Weights of a small image flow-matching model.
Training: 13700 steps, batches of 256.
Rows from block 2 of a small image flow-matching model, named by matrix and row number. Rows with one number within an expert belong to one neuron, the router's apart. Each number is 500 + 25 x the weight over its row's rms, rounded and kept within 0 to 999. All counts start at 0. Numbers have three digits each.
After each expert's rows are labels from the 100 images, of 14848 (inputs lightly noised), where the router gives the expert most weight on average: "patch colour" is the nearest of a few named colours to the mean colour under the peak. Only what is clearly more common there than usual is listed. The data: photos of plants and fungi (iNaturalist).
# router: router (model.blocks.2.mlp.router.weight, 32x256, trained with AdamW), inputs 128-255
# up: expert up (model.blocks.2.mlp.up, 32x128x256), inputs 128-255
# down: expert down (model.blocks.2.mlp.down, 32x256x128, transposed), outputs 128-255

# expert 16
router.16:497485482460485527512524512475459482464539485513493483517494514499464467498470527473447501501517516488486499524507545486505503509506421491499452495499548504502506547496521505510477518511498514478498524539505494514555486510494511481471483492493501483506503510510497511487525532504502495518460547488502523491480513482541470544522474449483471439512470494528458504487507483475504499484480
up.1:500500500500500500500500500500500500500500500500500500500500500500500500500500500500500500500500500500500500500500500500500500500500500500508501500500500500500500500500500500500500500500500500500500500500500898500500498500500500500500500500500500500500500500500500500500500500500500500500500500500500500500500500500500500500500502500491500500500500500500500500508500500500500500500500
down.1:500500500451511500500500500500500500500500510500500500495500500500500500500500500500500500500500500489502500500500500500500500500500500500500500500587500500500500500500500422500500500500494500500500500500500147500500500500500500500500500500500495500500510500500500500501500500500500500500500500466500500500500500475500500502500500500500500500500500500500500497500500500500500495499500
up.2:500500500500500500500495500500500500500500500500500500500500500500629500500500500491500500500500500500500500500500500500500500500500500500505451500500500500500500500500500500500500500500500500500500500500500500505500500500500500500500500500500500500500500500498500500500500500500500500500500499500500500500500500500500500500500500500500500500500500500500500500500500500500500500500500
down.2:500500500500500500500502500410415500500500500500500500500500500500333500500500500332500500500500289500500500500500500500500500500500542500500387500500500500500500500500500497500500500500500500500500463500500500500500500500500500500500500500500500500500500500500500500500500500500500500500501500500500535500500500500493500500500500500500500500500500500500500500500500500500500500500500
up.8:507500500495500500500500500500500500500500500503500500500500500500501500500500500500500500500500500500500500500500500500500500500500500500500500500500500500493500500500500500500522500500500500500500499500500500500500539492500500500500500500500500500500500500500500500482456502500500500500500500500500500500500500500500500500500500500500500500500500500500500500500500500500500500500500
down.8:428500500500498500500500500500500500498500500500502501395500511500510500500500500500500500439496511500500500500500558500500500500500500500500500500552500500438500500500500374500500500500502500500500443500500496500500581469515500500500504520503501500500454500500516500500500494500500517500500500507500500500434500488500500500500500488518500500500500500500500490507499500500506499500500
up.9:500500500500500500500500500500500500500500500500500500500500500500500500500500500500500500500500500500500500500500500500500500500500500500500500500500500501500501500500500500500500500500500500500500500500500500500500500500500500500500500500500500500500500500500500500500500500500500505500500500500500500500500500500500500500500500500500500500500500500500500500500500500500500895500500
down.9:498500500500500500500457500500500500500500502500500500510500500500493500500500500493500500499500500547500500500500499500500500500500500500491500500459500500500461500500500500500500500500500500500500500500500500500500499500505500500500500499500500500500500500500500500404500500500500585500477500500500500500500564508500500500500501500500490500500500500500500500452500500500500171500500
up.10:502500500500500500500501500779500514500500500500500500500500500500581500500500500500500500500500500500500500500500500500500500500500500500500500500500500500500500500500500500500500500500500500500500500500500500500500500500500500500500500500500500500500500500500500500500500500500500500500500500500500500500500500500500500500500500500500500501500500500500500500500500500500500500500500
down.10:507500500466500501500495500769484472492500500500500500503500500500417500500500500626500500500500621500500500500500463500500500500500500500530491504510500500500500500500500500500500500500500500500500505500500500500500500492493500500500498499500500500500502500500496500500500498502500500500493500496500490500500508500501500500500500500502500500500500500500500499500500500500498500500500
patch colour: black; green

# expert 23
router.23:491470504502489448496525472485444458511499519520512469494510484498416475491496497530483496468494512498476555483496483510494488482497460514507470472488477474502499480518475476492500494475493511469492537461492522547453532533522498480485499478478529444481473492463447491479440468494474527488503576469527525496501460521468506474444555479497473506485532477512508504494481489480431496519519
up.6:500500500500500500500547500500500500500500500500500500500500500500500500500500500848500500500500500500500500500500500500500500500500499500500500500500500500500500500500500500500500500500500500500500500500500500500500500500500500500500500500500500500500500500548500500500500500500500500500500500500500500500500500500500500500500500500500500500500500500500500500500500500500500500500500
down.6:500500500498500500500511500423500500500500500500500500500500500500408500500500500525500500500500626500500500500500532500500500500500500500500500500500500500500500500500500500500500500500500500500500500500500500500500500500500500500500500500500500500500500500500500500500500500500500500500500500500500499500500500500500500500500738500500500500500500500500500500500500496500500500500500
up.12:500500500500500500500500500500500500500500500500500500500500500500500500500500500500500500500500500500500500500500500500500500500500500500500501500500500500500500500500500500500500500500500500500500500500500500500500500500500500500500500500870500500500500500547500500500500500500500500500500500500500500500500500500500500500500500500500500500500500500500500500500500500500500500500500
down.12:500500500500500500500500500500501504500500500500500500494500500500486500500500500488500508500500504500500500500500500500500500500500500500493523500496500500500500500500500500500500500500500500500500500500500500500500500500500500500500500500110500500500500500500500500500500482500500500500550500500500500500500514501500500500500469500500500500500500500500500500500500500500500500500500
up.20:500500500498500500500500500500556499500500500500500500500500500500500500499500500500500500500500500500500500500500500500500500500500500500500500500500500500500500500500500500500500500500500500500500500500500500500500500500500500500500500500500500500500500500500500500500500500500500500500500284500500500500500500500500500500500506500500500500500500500500500500500500500500500500500500
down.20:500500500500500499500480500581500499500500500500500500500500500500357500500500500470500500500500498500500500500500535500500500500500483500473500498500500500500500500500500500500500500500500500500500639500500500500500500500500500500500500500500500500500500500500500500500500500500500500500500500500500500500500500502500500504500322500500500500500500500500500500500500500500500500500500
up.23:500500500500500500500498500500497500500500500500499500500500500500510500500500500500500500500500500500500500500500500500500500500500500500500499500497500500500500500500500501500500500500500500500500500500500492504500500500500500500500500500500506500500500500500500500500500500500500500500500498500500651500500500500500500500500506500500500500500500500500500500497500500500500500500500
down.23:500500500500500500500565500491520499500500500500500500520500500500487500500500500556500500500500507500500500500500510500500500500500589500537505499528500500500504500500500500500500500500500500500500744500500500500500500500504500500500501500472500500500500500500500500500500500500500500500385500500534490500500489503500500496500441500500500500500500500500500500500500498500534500500500
up.27:500500500500500500500500500500512500500500500500504500500500500500500500500500500492500500500500500500500500500500500500500500500500500500500534500500500500502500500500500500500499500500500500500500500500500500108500500500500500500500500501500500500500500500500500500500500500500500500500500500500500503500500500500500500500500501500500500500500500500500500500500500500500500500500500
down.27:500500500491500500500500500506500500500500500500500500496500500500378500500500500500500500500502616500500500500500547500500500500500664500445500500511500500500500500500500500500500500500500500500500475500500501500500500500500500500500500500487500500500500500500500500500500464500500500500500500500493500500498495500500500426500500500500500500500500500500500498500500492500519500500500
patch colour: green

# expert 15
router.15:492489499500486462501509512512396486490490506537500487500486478493509462490478496489484510491473501490492566517486504509494491480476534490476508481485478503502506472475476487477502501479498482498507524485514496499472505502516509470472520498531509484493478516478468449493458497520497493470489625482526491498504473524449492446478477478496472530502518483477495502482472459492452495502520
up.37:500500500500500500500528500506560500500500500500500500500500500500500500503500500500500500500500500500500500500500500500500500500500500500500500500500500500500500500500500500500500500500500500500500500500500500499500498500500500500500500500500500500500500500500500500500500500500500500500500459500500500500500500500500500500500500500500500511500500500500500500500499500500500500500500
down.37:500500500490500500500495500506652493500500490500500500500500499500500500500500500226500500500500437500497500500500542500500500500500604500500478500500500505500500500500500500500500500500500500500500500500500500500500500500500500500500500500500500500500500500500500500500500361500500500500500500501500500500500500500500500468500500500500500500500500500500500500501500499500499500500500
up.39:500500500500500500500501500500500464500500500500499500500500500500536500500500500500500500500500500500498500500500500500500500500500500500500500500500500500500500500500500500500500500500500500500500500500500500858500500500500500500500500500500500500500500500500500500500500666500500500500500500500500511500500500501500500500500499500500500500500500500500500500500500500500500500500500
down.39:500500500500500500500500500549518500500500500500500500500500500500500500500500500346500507501500512500500500500500500500500500500500494500500500500498500500504500500500500500500500500500500500500500500500500498500500502500500500500500500503500500500500500500500500500500500579509500501500500500500500270500500500500500500456500499500510500500500500500500500501500500500500500501500500
up.40:500500500500500500500502500500500500500500500500500500500500500500500500500500500497500500500500500500500500500500500500500500500500500500446502500500500500500500500500500500500500500500500500500500500500500500500500500500500500500500500500500500500500500500500500500500500519500500500500500538500500499500500500500500500500500500500500500500500500500500500500500500500500500500500500
down.40:500500500498500500500536500524494500500500500500500500503500500500531500500500500496500500500500567500500500500500520500500500500500506500507540500500500500499500500500500500500500500500500500500500472500500507500500500500500500500500500500500500500500500500500500500501500496499500500500507500500500500500500500500500500500500482500500500500500500500500500501500500535500500500500500
up.41:500500500500500500500496500500500493504500500497500500500500500500500500500500500500500500500500500501500500500500500500500500500500500500500500500500500500500501500500500500500500500500475500500500496500500500500500500516500500500500500464500500500500500500500500500500500657500500500500500500500500500500500500500500500500500500500500500500500500500500500500500500500500500500500500
down.41:507500500500501500500509500511500500512500500500493500395500500500500500500500500499500500500500500626512500500500500500500500500500500500499500500500500500526500495500500500500500500500500500500500520500500500500500499500500502500500515456500500500500488500500500500500500500500500500500500500500500500500498486498499500500500500500510500500500500500500500529500501551500500618500500
up.44:500500500500500500500500500501494500500500500500500500500500500500499500502500500496500500500500500500500500500500500500500500500500500500499500500500500500500492500500500500500500500500500500500500497500500500495500500500500500500500500500500502500500500500407500500500500500500500472500500502500500501500500500500500500500500483500500500500500500500500500500500500500500500500500500
down.44:500500500500500503500387500499516500500500499500500500500500500500500500500500500499500500497500511500500500500500500500500500500500489500500500501500500500500500500500500500500500500620535500500500507500500499500500500479500456500500500500499502500500500500500500500500500500500500500500500500500501498500500500512500500507500500500503500500500500500500500500500500410500498500500500
patch colour: cyan; blue

# expert 18
router.18:506483453509485479472505494475480511497474507544527525504497457518465455491485515521493481486447519495508495512505471491486469491501487520457474519492522499497507478492515493490508484473509486506515500520498496513514502521535478477486504491503508437513477517407473487513418427478502496477507542478487425475502462515480504432456462514504493522487524482496497488520487487531440495507488
up.2:500500500500500500500493500500500498500500500500500500500500500500499500500500500578500500500500500500500500500500500500500500500500500500536501500500500500500500500500500500500500500500500500500500500500500500500500500500500500500500500500500497500500500500500500500500500501500500500500500500500500500500500500500500500500500500500500500500500500500500500500500500500500500500500500
down.2:500500500500500500500499500509528510500500500500500500500500500500506500500500500332500500500499323500500500500500501500500500500500579500500509500500500500500500500500500500500500500500500500500500561500500500500500500500500500500500500500500500500500500500500500500500500511500500500500489500500500520500500500497500500500500427500500500500500500500500500500500500500500491500500500
up.5:500500500500500500500524500500896500500500500514495500500500500500502500500500500501500500500500500500500500500500500500500500500500500500500496500500500500500500500500500500500500500500499500500500500500500500522500500500500500500500500500500500500500500500530500500500500508500500499500500499500500500500500500500500500500500500500500500500500500500500500500500500500500500500500500
down.5:500500500500500500500468500500631502500500500500500500500500500500532500500500500430500500500500498500500500500500499500500500500500500500500500497490500500500500500500500500500500500500500500500500499500500500500500500500500500500500500500500500500500500500500500500500500474500500500500522500500500502500500500500500500500500457500500500500500500500500500500500500500500500500500500
up.8:500500500500500500500500500500500500500500500500500500500500500500687500500500500342500500500500500500500500500500500500500500500500500500500803500500500500500500500500500500500500500500500500500500500500500500500500500500500500500500500500500500500500500500500500500500500500500500500500500502500500499500500500500500500500500500500500500429500500500500500500500500500500500500500500
down.8:500500500500500500500501500488500504500500500500500500500500500500750500500500500499500500500503499500500500500500531500500500500500468500477632497500500500500500500500500500500500500500500500500500596500500500500500500500500500500500500500503500500500500500500500500500500460503500500500494500500500652500500500500500500500500404500500500500500500500500500500500500500500500500500500
up.17:501500500500500500500500500500491500500500500498500500500500500500510500500500500519500500500500500502500500500500500500500500500500500500500477500500500500500500500500500500500500500500500500500500500500500499502500500500500500500500500500500500500500500500500500500500500500500500500500500502500500502500500500500500500500500234500500500500500500500500500500500500500500500500500500
down.17:500500500500500500500500500507496500500500500500500500476500500500504500500500500478500500500500489500500500500500500500500500500500506500504500500500500500500500500500500500500500500500500500500500497500500500500500500500500500500500571500599500500500500500500500500500500489500500500500498500500781493500502500500500500500500500500480500500500500500500500500500500502500500500500500
up.18:500500500567500500500500500500500501500500500500500500500500500500500500500500500524500500500500500499500500500500500500500500500500500500500880500500500500501500500500500500500500500500506500500500500500500508499500500500500500500500500500500500500500500500500500500500500500500500500500500499500500504500500500500500500500500499500500500501500500500500500500507500500500497500500500
down.18:500500500506500504500494500500550498478500500500500500497500500500435500500500500514500494488500458500500500500500435500500500500500525500500500500500500500500500500500500500500500500500500500500500500500500500500500500500500468500500518500500500500500500500500500500500500601495500500500474500501566493500500499500500500507500694501500493500500500500500500500500500498500501500500500
patch colour: black

# expert 28
router.28:503509521481463500537504520487553499450552513517505532497545504510495530509448506471433462509507506499494489507493513471534486511512476498494488497484505502505504551497526525568487522471512502527545511553508506502572496508528481499476490498498496578505486491508487542506497525494490495516476458472498504500483510507477486537563500552483522447517460513496435479501505480496473499499496
up.0:500500500500500500500500500500503500500500500500500500500500500500500500500500500500500500500500500515500500500500500500500500500500500501500500500500500500500502500500500500500496500500500500500500500500500500504500665500500500500500500500500500500500500500500500500500500500500500500500500500500500500500500500500500500500500500500500500500500500500500500500505500500500500500500500
down.0:500500500500500500500500500500496500511500525500500500500500500500501500525500500500500489500500500497468500500500500500500500500500500500502500500500500500489493500500500725500500500500500500500500500500500500500500551500508500500500618496499500516500489500500505500500500500500500500500500500487500500500489457569500500482500502500500500500500500500500500502500500500500589502500500
up.2:486500500500500500500500500500500500495500500500500500500500500500500500499500500500500500500500500500500500500500500504500500500500500500500500500500500520495482500500500772500496500500500500500500500500500500500500500500500500500500500500500500500500500500500500500500500500500500500500500500500500500500500500500500500500500500500500500500500500500500500500500500500500500503500500
down.2:500500500500501500500504500500500500501500500500612500500500500500486500500500500500500500518500500486477500500500500500500500500500500500500500500500500500500500500500500451500500500500500500500500500500500504500500591500500500500500527500500501528500500500500500500500500502500500493500500500499500500500500514500500500500500500500500509500500500500500500500500500499500637417500500
up.5:500500500500500500500500500504499500501500500505500500500500500500500500484500500468500500500500500500500500500500500500500500500500500500499500500500500574500500500500500500500500500500386500500500500500500500500500500500500500500500500500495499500500500500500500500500500500500500500500500500501500500500500500500500500500500500500501500500500500500500500500496500500500500499500500
down.5:499500500500500500500498500500500500500500500500500500526502428500526500500500500509500492500500500500500500500500500500500500500500500500500500500500500403500491500500500689500500500500458500500500500500500500500500500431500500500500502500501464500500517500500497500500500499500500481500500500496500500500472499381500500500500502500500500500500500500500500525492501500500480500500500
up.8:500500500499500502500500500500500499500500500500500500500500500500500500522500500500500500500500500502500500500500500500500500500500500500500500500500500500500500500500500500500500500500513500500500500500500496500500500501500500500500500500500500500500500500500500500500500500500500500500500500500500500500500500500500500500500500500500500500500500500500500500500500500500500500500500
down.8:476500500599292499500500500500500500499500500500501500500500500500491500425500500502500503500500491516500500500500500500500500500500500500502500500500500595516500500500500503500500500500500500500500500500500504500500504500500500500500500500500499500500500500500505500500500500500500467500500500556500500500593500567500500455500498500512500500500500500500500441501500500500315500557500
up.9:500500500500500500500517500500496506500500499500497500500500500500500500500500500500500500500500500500500500500500500500500500500500500500500506500500500500500500500500500500500500500500500500500500500500500500500500500500500500500500500500500500500500500500501500500500500507109500500500500495500500500500500500500500500500500500500500500500500500500500500500500513500500500500500500
down.9:500500500454500489500500500493500500500500500500499532500500500500500500500500500500500501500528489497500500500500479500500500500500500500473500470497500500500500500500500496500500500500518500500500493500500500500500504500500500500500502501500500500500500500500498500500500500172500493500500500500490500500500500502500500489500499500500500500500500500500500500500433500500500500500500
patch colour: orange

# expert 12
router.12:496478495481498482488516509451521490523496486525511521488475488494488474498486500511471521517503519489485549509486471470496503471457505521449473569517487500505507466471464485500519447475485488462504542515490513501507530511524493475502495514520529428501444521454491479478420473507505517480490420476512508499510469514473467430442474510525493496499499511489502483501487478494461486500459
up.4:500500500500500500500500500500170500500500500500500500500500500500381500500500500501500500500500500499500500500500500500500500500500500500500429500500500500500500500500500500500500500500500500500500500500500500526500500500500500500500500500500500500500500500500500500500500496500500500500500496500500500500500500500500500500500499500500500500500500500500500500501500500500500500500500
down.4:500500500500500500500500500580400501500500500500500500500500500500316500500500500501500500500500504500500500500500487500500500500500489500476456498500500500500500500500500500500500500500500500500500500500500500500500500500500500500500500500501500500500500500500500500500500555498500500500488500500500446500500500500500500500500505500500500500500500500500500500500500501500500500500500
up.9:501500500500500500500598500500500499500500500500500500500500500500500500500500500382500500500500500500500500500500500500500500500500500500500500500500500500501500500500500500500500500500500500500500500500500500500500499500500500500500500500500500500500500500500500500500500500500500500500500500500500518500500500500500500500500490500500500449500500500500500500499500500500500500500500
down.9:500500500500500436500301500500500500474500427500500500500500500500500500500500500500500500500500630500500500500500500500500500500500500500500500500518500500479500500500500500500500500500500500500500500500500500500500500500500500500500500500443500500500500500500500500500500500500500500500500500500500501500587500458500500500500500500500500500500500500500500500500500500500500500500500
up.11:509500500500500500500498500499580443500500500491498500500500500500501500768500500516500500500500500519499500500500500500500500500500500500500500500509500498671489500500500500500500500500497500500500499500500502500500543499500500500500500500500500500500500500500500500500500506500500500500500500497500495500500500500500500500500456500500500500500500500500500500494501500500508495500500
down.11:500500500500500500500517500500468351533500502500500500692500501500500500500500500558500500500500500500500500500500500500500500500500488500500500506500500500500500500500500500500500500500507500500500500500500500500500500500500500500500500500500500500500500500500439500500500500500500500500512500500500446500500500500500500511500500500497500500500500500500500500500500500500500500500500
up.14:500500500500500500500499500500501500500500500500500500500500500500498500500500500488500500500500500500500500500500500500500500500500500500600500500500500500500500500500500500500500500500500500500500500500500500500500500500500500500500500500500500500500500500500500500500500502500500500500500632500500504500500500500500500500500501500500500500500500500500500500500500500500500501500500
down.14:500500500500500500500500500500486500500500500500500500500500500500511500500500500499500500500500472500500500500500496500500500500500498500641464500498500500500500500500500500500500500500500500500500501500500500500500500500500500500500500500487500500500500500500500500500500500500500500500507500500500501500500500500500500504500429500500500500500500500500500500500500500500500500500500
up.18:500500500500500500500500500500596499501500500500500500500500500500500500484500500489500500500500500507500500500500500500500500500500500500494500500500500500527499500500500500500500500500500500500500500500500500500500500500500500500500500494500500500500500500501500500500500501500500512500500500500500500500500500501500500500500500500500500500500500500500500500500500500500500500500500
down.18:500500500509500500500498500457500500504500500500500500505500500500359500500500500561500503500500500500500500500500489500500500500500409500520500500496500500500500500500500645500500500500500500500500419500500500500500500500524498500500499469557500500500501500500500500500500475506500500500500500500502500500501500698500500526500484499497501500500500500500500500500500606500605500500500
patch colour: black

# expert 3
router.3:514493485494547483469519437498515496534515521502495505524486458464458499509489489516524476527509507495488527518525494533452571475540499523518479495522518503505505493511498490470524472557499499500458497464481501490503501507512484509520514515514501496503500480474506539494478466486499495570589511541484509505515505490542528510499493489511506496498484524516530543503523541501513506534490
up.2:500500500501500500500488500500500518503500500443500500500500500500500500500500500806500500500500500500500500500500500500500500500500500500500739500500500500500500500500500500500500500500500500500500500500500500500500500500500500500500500500519500500500500500500500500500500500500500500500500500500500498500500500500500500500500438500500500500500500500500500500499498500500500500500500
down.2:500500500500500500500510500671500500500500501500500500500500500500438500500500500507500500500500416500500500500500500500500500500500432500568459500500500503500500500500500500500500500500500500500500500500500500500500500500500500500500500501539500500500504500500500500500500500501500500500500500500500499500513503506566500500500442500499500500500500500500500500500500501500520499500500
up.4:500500500500500502500500500500500499501500500500526500500500500500500500500500500499500500500500500503500500500500500500500500500500500500500500500500500500500500500500500500500443500500500500500500500500500500500500500500500500500500500478500500500500500500500500500500500500500500500500500500500500500500500500500500500500500500500500500500500500500500500500504500500500500501500500
down.4:501500500500499508500500500502500500462500500500446501510500487500500500500500500502500500500500503539500500500500501500500500500500501500500500500500500409506493500500500497500500500500500500500500513500500517500500473500429500500500499486500500500500500500500489500499500500500500510500502500500447500500500522500500500498500500500500508500500500500500500503500500457500500516500500
up.5:500500500500500500500500500500500501500500500488500500500500500500500500501500500589500500500500500500500500500500500500500500500500500500533500500500500500500500500500500500500500500500500500500500500500500500498500502500500500500500500500500500500500500500500500500500500500500500500500500500500500500500500500500500500500500500500500500489500500500500500500500498500500500500500500
down.5:500500500500497500500500500745500500500500500500500487498500500500342500500500500500500500500500477503500500500500499500500500500500544500476500425500500500500500500500500500500500500500500500500500561500500500500500500500490500500500499500511500500500499500500500500500500498489500500500500500500501580500500500500454500500500481483500500500500500500500500500500500367500495500500500
up.9:500500500500500502500501500500500500500500500500506500498500500500500500500500500499500500500500500500500500500500500500500500500500500500500502500500500500502496500500500500500500500500500500500500500500500500500500507500500500500500500500500500500500500500500500500500500500500500500500500500499500500500500500500500500500500500500503500500500500500500500500500500500500500500500500
down.9:501500500499500602500500500509500500500500500500433499502500500500539500500500500503500500500500500491500500500500500500500500500500500500502500498501500500500510540500500501500500500500467500500500511500500500500500509503515500500500500500507500500500500500500500500500500501485500513500500500500500495500500499186500500506500500500425565500500500500500500482543501566500504500500500
up.13:500500500496500500500222500500493501500500500499500500500500500500457500500500500429500500500500500499500500500500500500500500500500500500500499500500500500500500500500500500500500500500500500500500500500500501500500500500500500500500500500500500500500500500500500500500500500500500500500500500500500475500500500500500500500500500500500500372500500500500500500500500500500500500500500
down.13:500500500500499500500416500504500504500500500500500500500500500500500500500500500448500527500489449500500500500500500500500500500500500500500500500500500500500500500500500495500500500500500500500500529500500510500500500500500501500500500500501500500500500500500500500500500500500500500500500500497500468500497500500500500500500642500500500500500500500500500500500500504500500500500500
patch colour: grey

# expert 5
router.5:497493480501521483489487471501534488532491488493506502513472479462500492517475499541549533502478518497479536535493482461444541448506497522499511497531508511512494481515489479460516486516515533505494521461491523486457536513531504485512508511496503432506464508488477506502430460497494513507548476498512510510500475530575511446440545466520516519492512498504523499504499524490453506513502
up.38:500500500499500500500500500500516501500500500500499500500500500500500500500500500500500500500500500500500500500500500500500500500500500500500563500500500500500500500500500500500500500500500500500500500500500500501500500500500500500500500500500500500500500500500500500500500493500500500500500500500500500500500500500500500500500499500500500500500500500500500500500500500500500500500500
down.38:500500500500500501500499500523490500500500500500500500500500500500543500500500500553500497500332546500500500500500500500500500500500435500500511500498500500500500500500500500500500500500514500500500545500500491500500500500500500500500500500499500500500500500500500500500500521500500500500493500500499499500500500500500500500500500500499497500500500500500500500500500500500501500500500
up.39:500500500500500500500500500500500500500500500500500500500500500500500500500500500500500500500500500497500500500500500500500500500500500500500500500500500500500500500500500500500500500500500500500500500500500500838500500500500500500500500500500500500500500500500500500500500500500500500500500497500500499500500500500500500500500500500500500500500500500500500500496500500500500500500500
down.39:500500500500500470500467500642500500500500500500500500559500500500500500500500500500500500500500500500489500500500500500500500500500500500494498482504500557485461534500500500500500500500500500500500499500500484500500500500500502500500500500500535500500502500500519500522500500503500500500500500500500277500500500503515500500500503500500500500500500500500500500502500499500513500500500
up.42:499500500500500500500532500500500500499500500500451500500500500500500500500500500502500500500500500500500500500500500500500500500500500500500501500500500500500500500500500498500500500500500500500500500500500500500500501500500500500500500500303500500500500500499500500500500500500500500500500500500500500500500500500500500500500500500500500500500500500500500500499500500500500500500500
down.42:493500500494500500500500500482500498495500500500495500525500486500493500500500500500500500500500521508505500500500500500500500500500502500237505500500500500500500501495500500500500500500500500500500500500500500500500500500500500500500500500500500500500501500500414500500500464500500460500500500500500500500502500500499500500500500500546500500500500500500500500500500400500500500500500
up.43:500500500500500500500513500500430500500500500499500500500500500500800500500500500613500500500500500499500500500500500500500500500500500500517700500500500500497500500500500500500500500500500500500500500500500500500500500500500500500500500500500500500500500500500500500500500500500500501500500500500500456500500500500500500500500500500500500500500500500500500500500500500500500500500500
down.43:500500500500500500500505500498618500501500496500500500501500500500850500500500500500500497520500469500500500500500500500500500500500501500500500500498500500500501500502500500500500500500500500500500511500500500500500500500501500500500500500498500500500500500500500500500500520500500500500473500500503419500500496504500500417500500500500500500500500500500500500500500489500500500500500
up.45:500500500502500467500502500500500512500500500505503500500500500500500500500500500500500500500500500500500500500500500500500500500500501500472506500500500500458500500500500500500500500500500500500500500500500500503500500500500500500500500500500501500500500500500500500500500500500500500500500500500500509500500500500500500500500513500500500500500500500500500500500500500500500501500500
down.45:500500500495499499500524500551428314523500503500533500539500494500500500500500500480500500500500473500500500500500500500500500500500491500488500500500500500500556500499500500500500500500501500500500524500500469500500500500500500500500510491500500499500500500500500500500500534500500508500500500500499501500500500505500500491500506504609500500500500500500500537404500334500500524500500
patch colour: pink